config.toml
win_length = 400
layers = 6
residual_init = "none"
adamw_lr_other_params = 0.0012
Rows from expert 7 of block 3, named by matrix and row number. Rows with one number belong to one neuron. Each number is 50 + 12 x the weight over its row's rms, rounded and kept within 0 to 99. All counts start at 0. After the name is the row's rms in percent of the matrix's.
# gate: expert gate (model.blocks.3.mlp.gate, 8x256x256), inputs 160-191
# up: expert up (model.blocks.3.mlp.up, 8x256x256), inputs 160-191
# down: expert down (model.blocks.3.mlp.down, 8x256x256, transposed), outputs 160-191
gate.33 065:53 44 52 60 63 62 38 55 60 51 37 46 41 54 45 78 41 77 56 55 26 53 51 44 62 53 44 31 57 42 56 63
up.33 075:65 59 44 47 45 48 63 47 54 53 48 39 68 64 44 52 64 78 48 48 51 58 42 59 51 47 46 32 67 33 47 68
down.33 068:65 77 45 26 42 41 50 34 50 48 32 34 49 60 42 66 52 41 44 43 48 38 67 55 64 48 55 74 42 26 55 53
gate.34 088:49 38 53 50 54 38 68 18 59 50 44 53 50 78 59 65 75 53 38 54 40 65 68 46 62 47 60 51 53 50 38 61
up.34 088:58 35 74 39 38 53 46 47 59 27 57 54 24 40 59 58 34 46 46 68 57 47 49 42 63 54 53 55 52 66 50 57
down.34 090:54 54 51 57 53 56 53 48 86 50 41 41 48 47 52 40 47 75 55 40 54 42 70 52 45 39 59 32 56 39 54 49
gate.35 112:62 36 46 63 49 65 59 35 43 46 77 62 37 35 34 54 52 42 33 55 54 50 58 51 52 71 41 47 62 44 40 74
up.35 130:65 52 42 44 51 56 62 43 42 57 72 53 58 26 32 53 60 42 29 53 49 60 57 40 51 64 33 47 55 55 43 68
down.35 146:50 48 47 66 50 41 43 76 53 67 63 57 34 29 65 48 48 53 46 51 40 70 55 62 72 42 41 66 56 56 36 64
gate.36 118:51 77 72 68 46 64 45 46 51 58 54 65 52 50 82 62 42 46 56 64 60 41 40 53 67 42 47 45 52 69 56 32
up.36 108:37 30 28 37 73 28 72 63 69 36 51 51 44 39 32 50 67 45 63 38 40 46 58 58 36 46 37 48 44 27 61 46
down.36 113:73 55 22 43 42 44 46 39 35 57 50 57 28 53 59 51 55 63 63 52 50 45 23 61 76 43 66 59 52 52 24 56
gate.37 096:36 40 74 65 50 53 68 53 58 48 39 69 57 52 49 35 59 48 59 40 41 49 43 51 53 67 55 36 55 50 40 55
up.37 100:57 65 73 65 62 39 77 48 62 29 38 44 59 65 56 38 44 63 54 40 63 40 29 50 37 43 40 38 77 42 52 53
down.37 092:53 30 45 46 74 47 30 67 58 68 21 52 41 55 50 53 45 37 50 51 36 76 66 49 74 39 55 62 47 37 57 47
gate.38 091:71 57 44 79 56 55 65 21 55 62 40 46 48 37 55 55 54 49 52 55 49 55 40 38 63 33 46 38 45 55 68 59
up.38 091:27 32 64 41 41 46 59 56 43 81 64 68 30 57 35 49 46 55 47 86 46 36 35 67 61 60 44 45 59 52 60 64
down.38 093:39 43 72 64 60 69 38 54 58 53 13 64 62 59 47 57 34 65 60 45 49 52 43 55 52 51 55 34 50 39 56 53
gate.39 096:60 54 57 49 59 48 51 32 39 67 67 77 57 62 56 48 51 54 36 60 38 54 55 51 40 68 62 59 37 62 49 53
up.39 093:43 44 46 54 24 62 71 56 49 57 44 66 42 51 37 62 47 46 53 63 61 52 63 37 46 61 40 72 38 61 48 44
down.39 096:64 47 29 60 54 47 36 49 59 54 53 35 74 48 64 55 65 56 64 71 39 55 35 47 18 76 59 38 59 34 74 37
gate.40 110:60 62 36 49 48 48 49 59 55 64 71 45 51 50 55 63 61 40 46 42 55 43 39 34 73 49 29 57 53 55 32 42
up.40 104:61 61 39 38 46 45 46 62 61 65 51 55 39 60 62 62 56 56 57 46 66 43 47 53 65 51 34 57 43 57 33 49
down.40 110:41 48 37 62 50 30 44 58 57 59 54 37 60 42 45 37 33 37 40 30 45 53 48 67 41 50 54 55 52 51 43 44
gate.41 114:62 66 56 37 51 59 30 58 51 37 48 47 56 63 79 31 49 61 28 32 61 61 51 68 46 67 54 43 59 68 34 57
up.41 105:73 69 58 52 43 67 29 58 47 35 47 50 43 50 79 23 53 65 28 32 52 62 60 61 45 52 67 59 67 59 33 50
down.41 108:45 31 65 52 62 63 50 36 55 59 52 50 28 44 68 37 28 44 49 48 40 41 52 46 37 34 19 36 69 60 41 52
gate.42 096:38 42 45 56 41 51 59 36 44 40 54 75 51 46 16 29 49 45 43 52 65 46 60 58 68 47 60 36 56 57 60 47
up.42 094:71 62 44 52 44 50 37 51 51 56 47 38 62 56 71 48 51 49 45 70 34 52 60 10 50 37 37 58 50 49 57 50
down.42 094:47 55 31 50 67 39 51 46 57 56 55 33 48 34 50 55 41 45 43 65 68 20 53 32 54 57 48 49 50 55 58 50
gate.43 122:41 54 67 73 57 47 70 39 43 37 41 41 52 38 49 36 62 46 57 34 23 10 46 33 65 43 36 52 51 65 69 64
up.43 109:45 72 63 78 68 34 46 54 38 37 45 29 51 66 41 21 66 53 52 41 25 36 39 37 59 53 45 42 55 64 57 53
down.43 107:59 35 26 45 67 41 48 33 53 56 62 58 58 50 62 58 46 53 43 61 33 55 55 40 50 44 55 63 34 50 57 46
gate.44 077:49 56 54 66 32 63 45 57 54 52 59 51 53 66 47 47 43 56 49 72 47 32 65 47 39 34 54 35 52 50 84 43
up.44 080:68 69 23 44 44 42 57 66 45 62 48 29 26 57 42 60 58 58 55 47 42 59 46 35 38 48 50 51 56 52 53 43
down.44 073:42 45 46 30 41 24 47 46 53 69 54 58 41 36 68 67 60 67 43 25 43 59 55 42 59 67 48 42 40 68 36 52
gate.45 112:33 37 41 34 46 45 46 38 45 28 63 38 48 45 59 49 41 58 45 64 49 41 56 60 15 50 51 65 32 63 57 40
up.45 114:65 61 54 65 43 47 54 59 46 83 38 48 47 66 56 44 39 55 59 52 43 39 45 38 78 46 55 45 57 38 58 57
down.45 107:59 71 62 44 49 60 49 28 36 46 47 53 55 35 39 53 61 48 54 47 41 67 53 39 68 39 68 47 48 50 38 72
gate.46 114:39 48 23 52 22 57 61 53 51 47 52 51 36 53 23 60 63 48 66 55 53 64 36 61 53 25 40 52 48 23 62 60
up.46 111:66 58 73 66 59 45 36 36 62 66 52 46 56 68 73 52 43 54 44 42 42 32 70 46 70 62 53 43 42 64 59 45
down.46 120:65 48 40 50 40 37 43 48 48 47 83 64 57 49 36 39 59 56 74 47 48 68 49 56 52 33 58 48 49 55 58 42