python train.py --arch="vit" --model="sound classifier" --dataset="acted Russian speech (Dusha)" --train_examples=26041 --gain_aug_db=10 --noise_aug=0.01 --n_mels=64 --hop_length=320 --input="log_mel" --spec_augment=false --win_length=400 --targets=["emotion"] --num_classes=4 --norm="layernorm" --norm_position="pre" --activation="geglu" --head_dim=48 --fused_qkv=false --bias="none" --qk_norm=false --parallel_block=false --moe="top_k" --num_experts=8 --moe_every=1 --expert_mlp_ratio=1 --experts_per_token=2 --shared_expert=false --patch_size=[16, 4] --layers=6 --width=256 --positions="sincos" --pooling="mean" --register_tokens=8 --loss="cross_entropy" --residual_init="none" --optimizer="soap" --beta2=0.999 --lr=0.0021 --beta1=0.9 --shampoo_beta=0.999 --eps=1e-08 --precondition_frequency=25 --max_precond_dim=1024 --one_sided=false --adamw_lr_other_params=0.0012 --grad_clip=1.0 --steps=16700 --batch_size=64 --epochs=41.0 --lr_schedule="cosine" --final_lr_fraction=0 --warmup_steps=1670 --weight_decay=0.09 --adamw_weight_decay_other_params=0.01
Rows from block 3, named by matrix and row number. Rows with one number belong to one attention dimension. Each number is 128 + 32 x the weight over the matrix's rms, rounded and kept within 0 to 255. All counts start at 0. Numbers have three digits each.
# v: attention value (model.blocks.3.attn.v.weight, 240x256), inputs 208-255
# proj: attention output (model.blocks.3.attn.proj.weight, 256x240, transposed), outputs 208-255
v.137:167082118125127113200103087068119120133093126090119096157166063134096137105142128120104212135135117092141130110148144139103099105211098110097095
proj.137:113159144159165113082117132142192086123116138125114153125140137193102147126094130139159056102130128201083143100149107138081115104142122121144202
v.138:153127112109091133180187133167132145082136070167149122162108167154126156148096087101098155059137180085086170167130154111123147129080137106098104
proj.138:146122143166116134140064156112100163198102120150172173153153085142122105113141206153120098193103079122161133155122072175075085096143140091135163
v.139:136092085219127172162065108073171094102099071131165147163144097158174134138141095183102136114133086117085167133159158147125153171141184107081126
proj.139:164145183183189054161179127197142179101133150121099160131091161117102071123146102083207143119145129148120072108163111173161148061186142169118100
v.140:069084158104130123138119127087168111115183165075124120138097123138152142140070130127159079088119208119094125147133111130134102120088112187090136
proj.140:175164061099144115172188160144122122128092132196103143161145137091156169102132161128106192099150132119151088106186164048117093125180111106163141
v.141:126145135141143129135130143137131132134085086127090113159100122132167094134157145091148147191120093111150156143147099130132120173199120153144123
proj.141:094170152137160188142137133145091132107175111186147136105139140152028120123092080139112088122134185160156102073117180115143120087144145094065116
v.142:112162174132078124191139109124061057143153143101097124106126102157097102100107147100112161061138074130129131126081137142114138115126145078153106
proj.142:152127110066126107106112111117171208152123147137183142144110112189165162096123160149098158220129194114117157114174141159088145132099106081064114
v.143:096145122119145131054184138157151138095097166135150154123104152123068147114155162116099081085118111058107164113083123126166116056132134117096174
proj.143:130127079106085114194164190195123125161131126146146099171113100155158147161077112136147133089098159207138064093105160151133116095122147097175135
v.144:140120070064090077140120132112207129133153191140095181149152125139048153128123199128144072152161085080124170067120087153111040074131117130148082
proj.144:109027146111141168166139060125130137125108152132090095101039151121167148073133063099148163083122160150169167152186129125127139110097178135141112
v.145:148123161089167090099137114113092133081141141201121174156124149140113087075168037025148128087091151163116096114063082154125135143116088068147163
proj.145:180167114104090187226119106187079156162131126154159047157078149126136182169111183122097206160133147124120112136176130078116044081055182103106100
v.146:125117081078114137120158135173102077120166124091140098132116112174121164064107094115153108105078180097101130072161234180122168149093130137152067
proj.146:101058168127196177112116146119160173146133114146182149129166092172188078108150149129078103134171063115143127158065115117145164116104102141145093
v.147:066143111068155176140109133229193157096122163190231152081139107159100131154092118137111119137073095155158123100102151109128118159095103114110133
proj.147:112085144166094106080106171068110058194101100036124144132146108172155152108095118115076133093127098116084098151116105087173134116127130144125154
v.148:111104168066084195160150143151196161172209128255099162094066094149099081063117178117133084124091128102090219078073074190089058181092106074119074
proj.148:122079118118098102068096158116053097133085149074138081084156180112164109055105117114114112078081165047129163163155184100123114157127219145115082
v.149:102118130171143136147111149114129120139079172180146061147075129111161166078123164138149100058121138117129117135174159169085139201130165104130061
proj.149:075132183093104122150133136124160135063111133100106183171157137108121109139101118114070103136132166044097189085098121129123133109125153118122120
v.150:088119167148151153190143174148152141169157173126139069100134102088108098105079159094141171127084117133156126087128122134123095130152137154158133
proj.150:176185066073227096062172072195143133154132100107156182142108188211141185092104116114106150136192146127110113101113159108173105135144168130152164
v.151:079182119059108129121147182110100135192144148114133091064204102181127131132106181106154069128119131172140136131088161149139193178091135103102125
proj.151:138111106179135147088144146206139113130102134156149173188138120174093127135132114122079138118115110097115192182129087094122178144145110234101149
v.152:173126103167120124135112144098107099126129138138111074148147132156132131142165114127131122123107147106161099176126067120150183124125176142123075
proj.152:122107111150094068159100139149084144059096162128131114097110148070127095101114146163116122149149122134083124123120112120113105140185114151128085
v.153:139131119183117130122177069134126175117123148156090091094111177095132114160103147159084117116142081129147175168093108094173100073137130124144150
proj.153:139133083173101115127153124156079080102105088084164136089110142095135125145161081122117105176133126137158113109186151123066143159137102079103136
v.154:129150096188110115116139141124114148054074108149144146084109154132199111092137075163065123079171103183130164076154177079155152091139159168106190
proj.154:149177142164158123140118079121151094211163135093139119162141105133088173201104067104154105135121112155135128145139115178085115122137159114198049
v.155:134196104147172157123165199085119111163157116138122137125177130123114152195123195172141095071121118156083096131170108126133113147161145132121052
proj.155:119093133174091134155104117095134108060089122106075130133101105112109140118141106088149145146146094119124111170108125147106172164037115101168148
v.156:134140108135129124092099102149073110147172171127153159176115126078147084181139114114137153120097106124152177169097142116131128164131138138147169
proj.156:112157145102113121144118131166184158130145073103163139147086111086114110098079120163123095145166094123142045097143140134105129122096069124156110
v.157:136150106092168144099154174163090127161147110106126121126085108101166131141139110104162093133102110180142117098111154152124176148128177147160117
proj.157:207042158145137078137147073126144105096109125108104137149157113175138127096069134089114163083093163137111144168103136139167154099133121141128152
v.158:243125144186192186171138158102133095136150100082140117092105122132125095117112170132089115151072103099106117149108126164113197102158145150125122
proj.158:112134139105119117079143158164117135084155133134104132213167122117144131151128112118129111129171122105126109171184181078107107222157070108107150
v.159:131120122157170160148107140170201189136139115172127131096122134137130149030177095071096217083235116070080130119166119144143078118116130061109134
proj.159:101121155146174114105124159095109143059134146108051135114182129110135111090123137106166161181068168122076168129194105125103227099128209169143164