config.yaml
hop_length: 320
arch: "vit"
expert_mlp_ratio: 1
positions: "sincos"
pooling: "mean"
residual_init: "none"
beta2: 0.999
one_sided: false
final_lr_fraction: 0
adamw_weight_decay_other_params: 0.01
Rows from expert 6 of block 3, named by matrix and row number. Rows with one number belong to one neuron. Each number is 128 + 24 x the weight over its row's rms, rounded and kept within 0 to 255. All counts start at 0. Numbers have three digits each. After the name is the row's rms in percent of the matrix's.
# gate: expert gate (model.blocks.3.mlp.gate, 8x256x256), inputs 192-223
# up: expert up (model.blocks.3.mlp.up, 8x256x256), inputs 192-223
# down: expert down (model.blocks.3.mlp.down, 8x256x256, transposed), outputs 192-223
gate.47 102:084134129144079149132125134108115158167141091116148136087166141075138149089143085143096115120179
gate.48 117:189103122130111080139113122147116106086171169128169145135091129120153119117111107138101133099166
gate.49 085:099179119148148112115095128103115173145109096123093149112130146153102166149138106114086161126134
gate.50 068:072105139136158129115140130138152124098165141142132076131079146100129143080105136146093160132148
gate.51 118:096132123142093143079142107123133125142107119161151136108138138123134130156129120111112131111146
gate.52 111:112134141115109104142116126114117137114082078118110108090121109097131131116134096131121115125128
gate.53 068:126134171110051100141116110151126172098145143079129098122137142086126157102125126145166114139112
gate.54 102:128124170151145108121089066133131163123100124142092123137102141121147145095126098150141162127162
gate.55 110:152105119095129152107102082101141123158121158123114173141112133132138113137134088126128141134147
gate.56 113:143187115112156138127095108131111128125149116101118157148126134117108152119141141081082130096105
gate.57 073:077099081136146176109180160124142112106111160121120129152127129144174130145161106156093150099121
gate.58 075:134115115123132133139100078099107106089138149135091144131080148115146070140156139150118134117144
gate.59 091:120122090140156162070125151122114131168136167119122150151097149100141133102124133092095135108163
gate.60 061:146172104104103112137142133112129122130126127071128181152129125094103138147103151164115185065114
gate.61 084:099125132117139130136115144087117138162169126113164165145130086118170126119153137117109182131128
gate.62 087:101117130181084121155140150082119136161147134161126158154158185099145132146132133121119101108125
gate.63 062:105117139152138162135126097118104124144152105138131152082117131123132123104133134116100098148133
gate.64 089:140179152143145103091131139093116159121164128121117116097120105143120120127139120141136117075137
gate.65 095:147122114175135099108138110107165124144105078152099137106161131086169145128141104126133110143145
gate.66 095:156141134183130122152102114093099095105134114091100121147107128144110113127151161150152129149116
gate.67 087:127104152131112139138123153138122150116068154121109139138071196105100102121149154133130145137186
gate.68 113:148160119097104150118101125148121102134120104136167123131134131149134129114142175120125113157136
gate.69 100:124095082103099124110160124130142135124142122133128137172114088098103094125113105140142176159099
gate.70 086:097120153149099097097132092152145141165140125171136116107112132114099144075132129138151151165145
up.47 110:077124143152094157153134144173113120119128059153152168121138126118147112120110096133140145152165
up.48 109:092148099127114147145121129134120129127121162104078107093119102105126141127114151101150133141089
up.49 087:167113130173125157149155124142126118127160169098118125150129111154167080153148132141141049121105
up.50 067:115147130087159139112096146083104169123110157082109145157105147089151131143170158103138103094127
up.51 107:154153127093179132152132146121081147116116123111126112134140119114181157101098155151138122149118
up.52 117:150123080169098142174161143105112146086147094144130134172144089149127126119167106152103157112115
up.53 061:136126156110073125167142089140103136111133127108134096134141129109118130119099098119141139119112
up.54 107:145103138137127117123101145156132155106138136111128146136141134118132130104168104135164140128125
up.55 113:161117118118131175118115095111148101162178173117103148128114114109142122168136115110140127110150
up.56 116:080148130129102162140110128150109130106113118125146104133140078142099152128132095101131153108118
up.57 072:170140145131113131128127115140118148113145170093112173090119117076095127164136140137172129142122
up.58 071:098166118126127157111130152141109161156102124137117116056139114134158160141134108110135128131065
up.59 084:119153094133085140139140121164113144137116102079156111123136110146138142097136067163120101114135
up.60 060:130138120160126117137144167102117154141106130092130125095106132126152121122141105150094124129095
up.61 082:132103139131143164156106073151105146115120093116114093077132163147111128135136144134144084134132
up.62 080:141106171152120134154157105146100105167132104137147167097150133083144151124115120124089139116141
up.63 061:114107112111137136116094109140135145152159135104146150108139136102140097169148140122103165133126
up.64 090:106098123117090139166116140177136111136118148129134143152093126116132131108103124092103141194127
up.65 082:135161067127158115146086079086132108132149113138113114115149093121113153160148158127154134103107
up.66 098:162150173103173152133148135115147147120151095106143129094141096136158147160124174139099089114113
up.67 091:108109117125133128153123124124136065072160147113101113126091132157090132163117117193130115080138
up.68 108:106107095136137119133103138114140148134144146105063133153121127146147111133125093123124127082120
up.69 101:140154163131133170137120081128127112103114109108146152124130131170149137089123131167088128130135
up.70 094:157141139100133099172153138102084133131121096146130127099105108135095093138133125132117099112104
down.47 111:121186151090150132153135098109125157107172109137095084124145119140161140134099102129144141124138
down.48 118:130063103156137149186112102090124128155130112076146176131111116168120116117150116171135135117137
down.49 082:135121120134137130140134132115091108117119100162118113172117155136154123125135144108135123095073
down.50 066:101139128151144126169114144136089102117126142152088128145130118136087154129132139096189131164121
down.51 120:120153139111138126115112125076138125145096155139141118120149116153143146118086121171123157162079
down.52 116:163105139125116099092156129099089114152132117106136141117102173147121163171117137101075156120166
down.53 068:143143092118113088086133121144130172133147154119123093155146149092092085128098116115096119125147
down.54 100:126129108119163145121179116117122111108123115140115136117169092087156101117123130126141147112147
down.55 130:135171107144076141122160105133106131141069129168109118155130126117088131135133146143143141135129
down.56 117:125100101115090154090145138110133156150172122119147112118162133117166128122126129161117157119155
down.57 066:135069113143121131093130108184093144085156127112112135154132113109166123154117111157116117100100
down.58 069:150152094133125117132146115107095162122087140121181140151165131138114150100141157099177162111100
down.59 093:155129124132112129145137116146141077129129137139072087122119125146141128118113148129135136162095
down.60 064:154134120096140108155149111156178085105103130129161107130144154123103122120131120136153148092115
down.61 086:092124130126135151115141094160133096138096118122119174134117112148095146146142092147136111112145
down.62 086:127132122154134105123150115130147126115104132151134126170146165108094158139136090132155147157153
down.63 069:131123086135122167118156131145131182115103100148130109128141137114121127081135142133092189172161
down.64 095:130143122119128112165152173112116117127145125129119063125164154163117134145155109187124148128101
down.65 089:136138139157110101148114112141095108163140109120098130099100160103118101101132146103127127192146
down.66 095:142105166138142116116088094089098165113118088111121105107128086108166117122107114165129139094118
down.67 085:124133127165157115091121124131140136126124136113164112113137135102158149090137151164126104148128
down.68 112:119138098120190131154105149145160164139106158127070142167116135121157079143089101123082113123108
down.69 097:112151171091138154132093109121167146114187126116122134127103112171116122135110110122105172116110
down.70 086:102134123156110180099138088138111140138138133131140161148134153085085087123154099127139123126120