A small sound classifier, trained from scratch: log mel input, arch vit.
Rows from expert 7 of block 2, named by matrix and row number. Rows with one number belong to one neuron. Each number is 128 + 24 x the weight over its row's rms, rounded and kept within 0 to 255. All counts start at 0.
# gate: expert gate (model.blocks.2.mlp.gate, 8x256x256), inputs 86-171
# up: expert up (model.blocks.2.mlp.up, 8x256x256), inputs 86-171
# down: expert down (model.blocks.2.mlp.down, 8x256x256, transposed), outputs 86-171
gate.74 [125 124 144 141 138 123 157 138 124 158 110 172 125 158 123 113 124 132 133 132 139  87 124 132  98  92 128 140 127  89 146 151 163 168  83 178 120 154 124 135 145 121 116 109 119 128 132 142  96 143  95 123 179 102 122 102 113 111 149 155 122 133 143 115 147 149 129 126 111  87  76 151 116 122 156 121 165 166 161 119 115 134 143  81 153 101]
up.74 [121 127 141 126 161 131 187 109 108 170 134  94  93 163 136 149 149 140  99 128 137 108 120  73 126 152 135 118 123  84 127 166 154 137 136 131 117 148 135 105 159 121  99 152 141 137 111 142 108 135 123 126 121 102  89 143 113 179 149 123 174 114 128  68  99 150 132 167 115  98 103 111 129 125 115 118 131 154 121 175 103 117 146 137 103 114]
down.74 [117 117 147 134  94 118 156 136 151 166 136 114 115 185 116 158 100  93 124 103 212  83 114 156 135  78 168 146 130 148 119 135 175 139 151 129 148 113 161 170 112  88 113 136 172 138 146  96 149 109 134 148 136 145 162 170 122 124  99 133 141 157 124 108 137 150 136  63 139 120  89 118 171 131 138 127 140 142 146 150 123 170 116 120 119 159]
gate.75 [113 110  89 108  98 142  78 118 164 121 141 178 160 145 150 146 131  96 103 132 141 140 104 186 166  74 142 133  93 129 127 127 107 106  98 115  79 115 115 125 145 111 115 135 141 125 168 106 104 143 143 122 118  85 148 119 140 181 153 168  95 137  80 126 136 142 148 143 131 122 100  93 131 119 119  97 109 135 136 155 112 144 116 122 121 138]
up.75 [155 143 175 153 152 109 164 111  81 125 110  93 119 121 123  81 115 164 147 129 120 136 160  78  92 169 117 126 168 123 119 130 150 159 145 157 180 153 133 140 107 140 138 124 120 121  95 145 139 128 108 142 160 187  98 127 128  94 118 109 171 117 165 136 143 123 104 119 149 134 172 148 133 135 139 162 164 128 146 117 148  97 142 124 138 117]
down.75 [140 173 149 107 114 147 104 156 117 148 143 181  76 104 104 158 124 119 118  76 105 131 134 177 107 135 118 139 117 160 140 141  98  73 141 149 121 131 116 134 106 125 157 163 141 103 125 147  99 157 141 144 121  78 143  70 129 139 107 164 132 134 141 172 150 143 149 147 122  77 117 100 150 140  98 110 136 113 102 129 147  97 151 109 141 104]
gate.76 [ 94 152 126 139  98  94  84 132  86 150 118 108 108 152 176 102 160 141 149 128 139 122 116 163 124 144  95 123 130 115 131 154 152 125 153 105  93  69 112 126 141 115 108 134 105 107  89 151 161 151 145 160 126  85 114  99 111 161 168 117 106 146 139 158 115 132 175 121 160 124 101 112 116 180 121  93 167 121 148 126 153 138 155 140  95 113]
up.76 [159 131 127 124 125 142 181 120 136 119 134 171 136 130 112 159 102 119  82 115 124 128 132 100 137 101 160 122 129 101 139 114 117 114 119 158 142 162 180 132 103 143 125 129 172 150 152 143  80 101 102 149 151 162 131 117 165 106 113 146 116 123  87 101 138 136  88 114 127 114 165 120 123  99 103 145 108 158 113 106 115 130 117 131 185 134]
down.76 [139 103 165 121  91 160 133 123 110 159 166 152 123  93 119 146 143 103 135 171 115 129 142 113 121 135  69 132 141 122 132 126 130 138 124  99 118 155 124 131 128  93 135 127 113 119 146 153 167 172  69 112 155 101 150 149 152 113 153  84  92 115 149 119 109 138  88 144 110 132 143 109 171 110  88 119 126 116 138 166 118 136 108 149  99 160]
gate.77 [153 131 155 131 158 126 154 169 173 129 134  99 120  79 134 149 101 161 163 127 101 115 118 108 135 110 119 182 115 106 124 158 161  98 126 138 123 123 106 144  96 105 140 103 131 118 152 137 108 114 151  88 150  96  85 156  99 126 136 127 119  98 130 100 128 130 130 156 164 118 106 108  99 141 142 111 160 118 113 124 139 142 115 168 125 130]
up.77 [145 130 134 125 141 133 150 192 161 150 170  89 134  98 135 153  98 158 140 139  94  93 103 127 124 119  97 171 108 111 123 178 158 128 125 157 121 133 120 133  61 117 137 108 133 119 142 143 131 123 148 101 121  96  93 175 124 120 153 137 108 103 128 113 131 132 134 165 178  84 108 152 119 133 120 125 166 131  75  94 155 125 137 143 124 147]
down.77 [ 77 148 144 119 146 146  84  99  90 145 110  96 199 134 134 164 147 135 119 133  82 125 118 142  94  96 119 112 165 147 130 103 122 133 146 107  71 112  99 159 127  83 135 130  96 133 138  83 131 117  94 126 176  76 116 119 130 107 158 150 154 125 126 178 113 151 119 127 111  91 117 165 103 149  99 151 146 104 107 104 126 105 127 110 157 162]
gate.78 [130 103 140 114 122 173 112 131 174 105 155  99 106 119 159 122 152 132 128 132 158 161 108 110 101 135 138 127 115 129  94 129  99 143 133 133 134 124 129 146 145 134 129 103 121 163 111 131 137 148 125 164 114 109 133 125 141 110 165 127 172 117 155 144 134 126  86 110  94 131  97  85 134 133 136 150 154 140 109 123 220 123 119 170 165 110]
up.78 [123 149 121 142 120  83 161 111  83 145 100 164 147 138 105 142 113 122 124 126 104 107 149 116 136 130 128 127 150 138 167 131 164 132 126 139 102 138 127 111 111 119 117 152 129  83 141 124 140 108 138  82 137 159 146 122 123 152  99 126 105 130 107 114 117 132 163 142 178 130 141 158 111 118 122 101  93 121 147 142  30 132 131  83  93 138]
down.78 [141  89 128 134 115 143 127 129 114 129 159 131 113 170 125 140 122  84 124 123 149 161  97 136 129 159 120 128 157 131 135 129 112 160 132 164 126 129 142 115  99  78 117  91 101 109  96 131 122 174 147 178 124 128  97 142 178 139 116 161 134  99  77 126 130 119  75 120 127 157  95 105 117 134 139 164  83 132 115 123 117 133 115 151 107 125]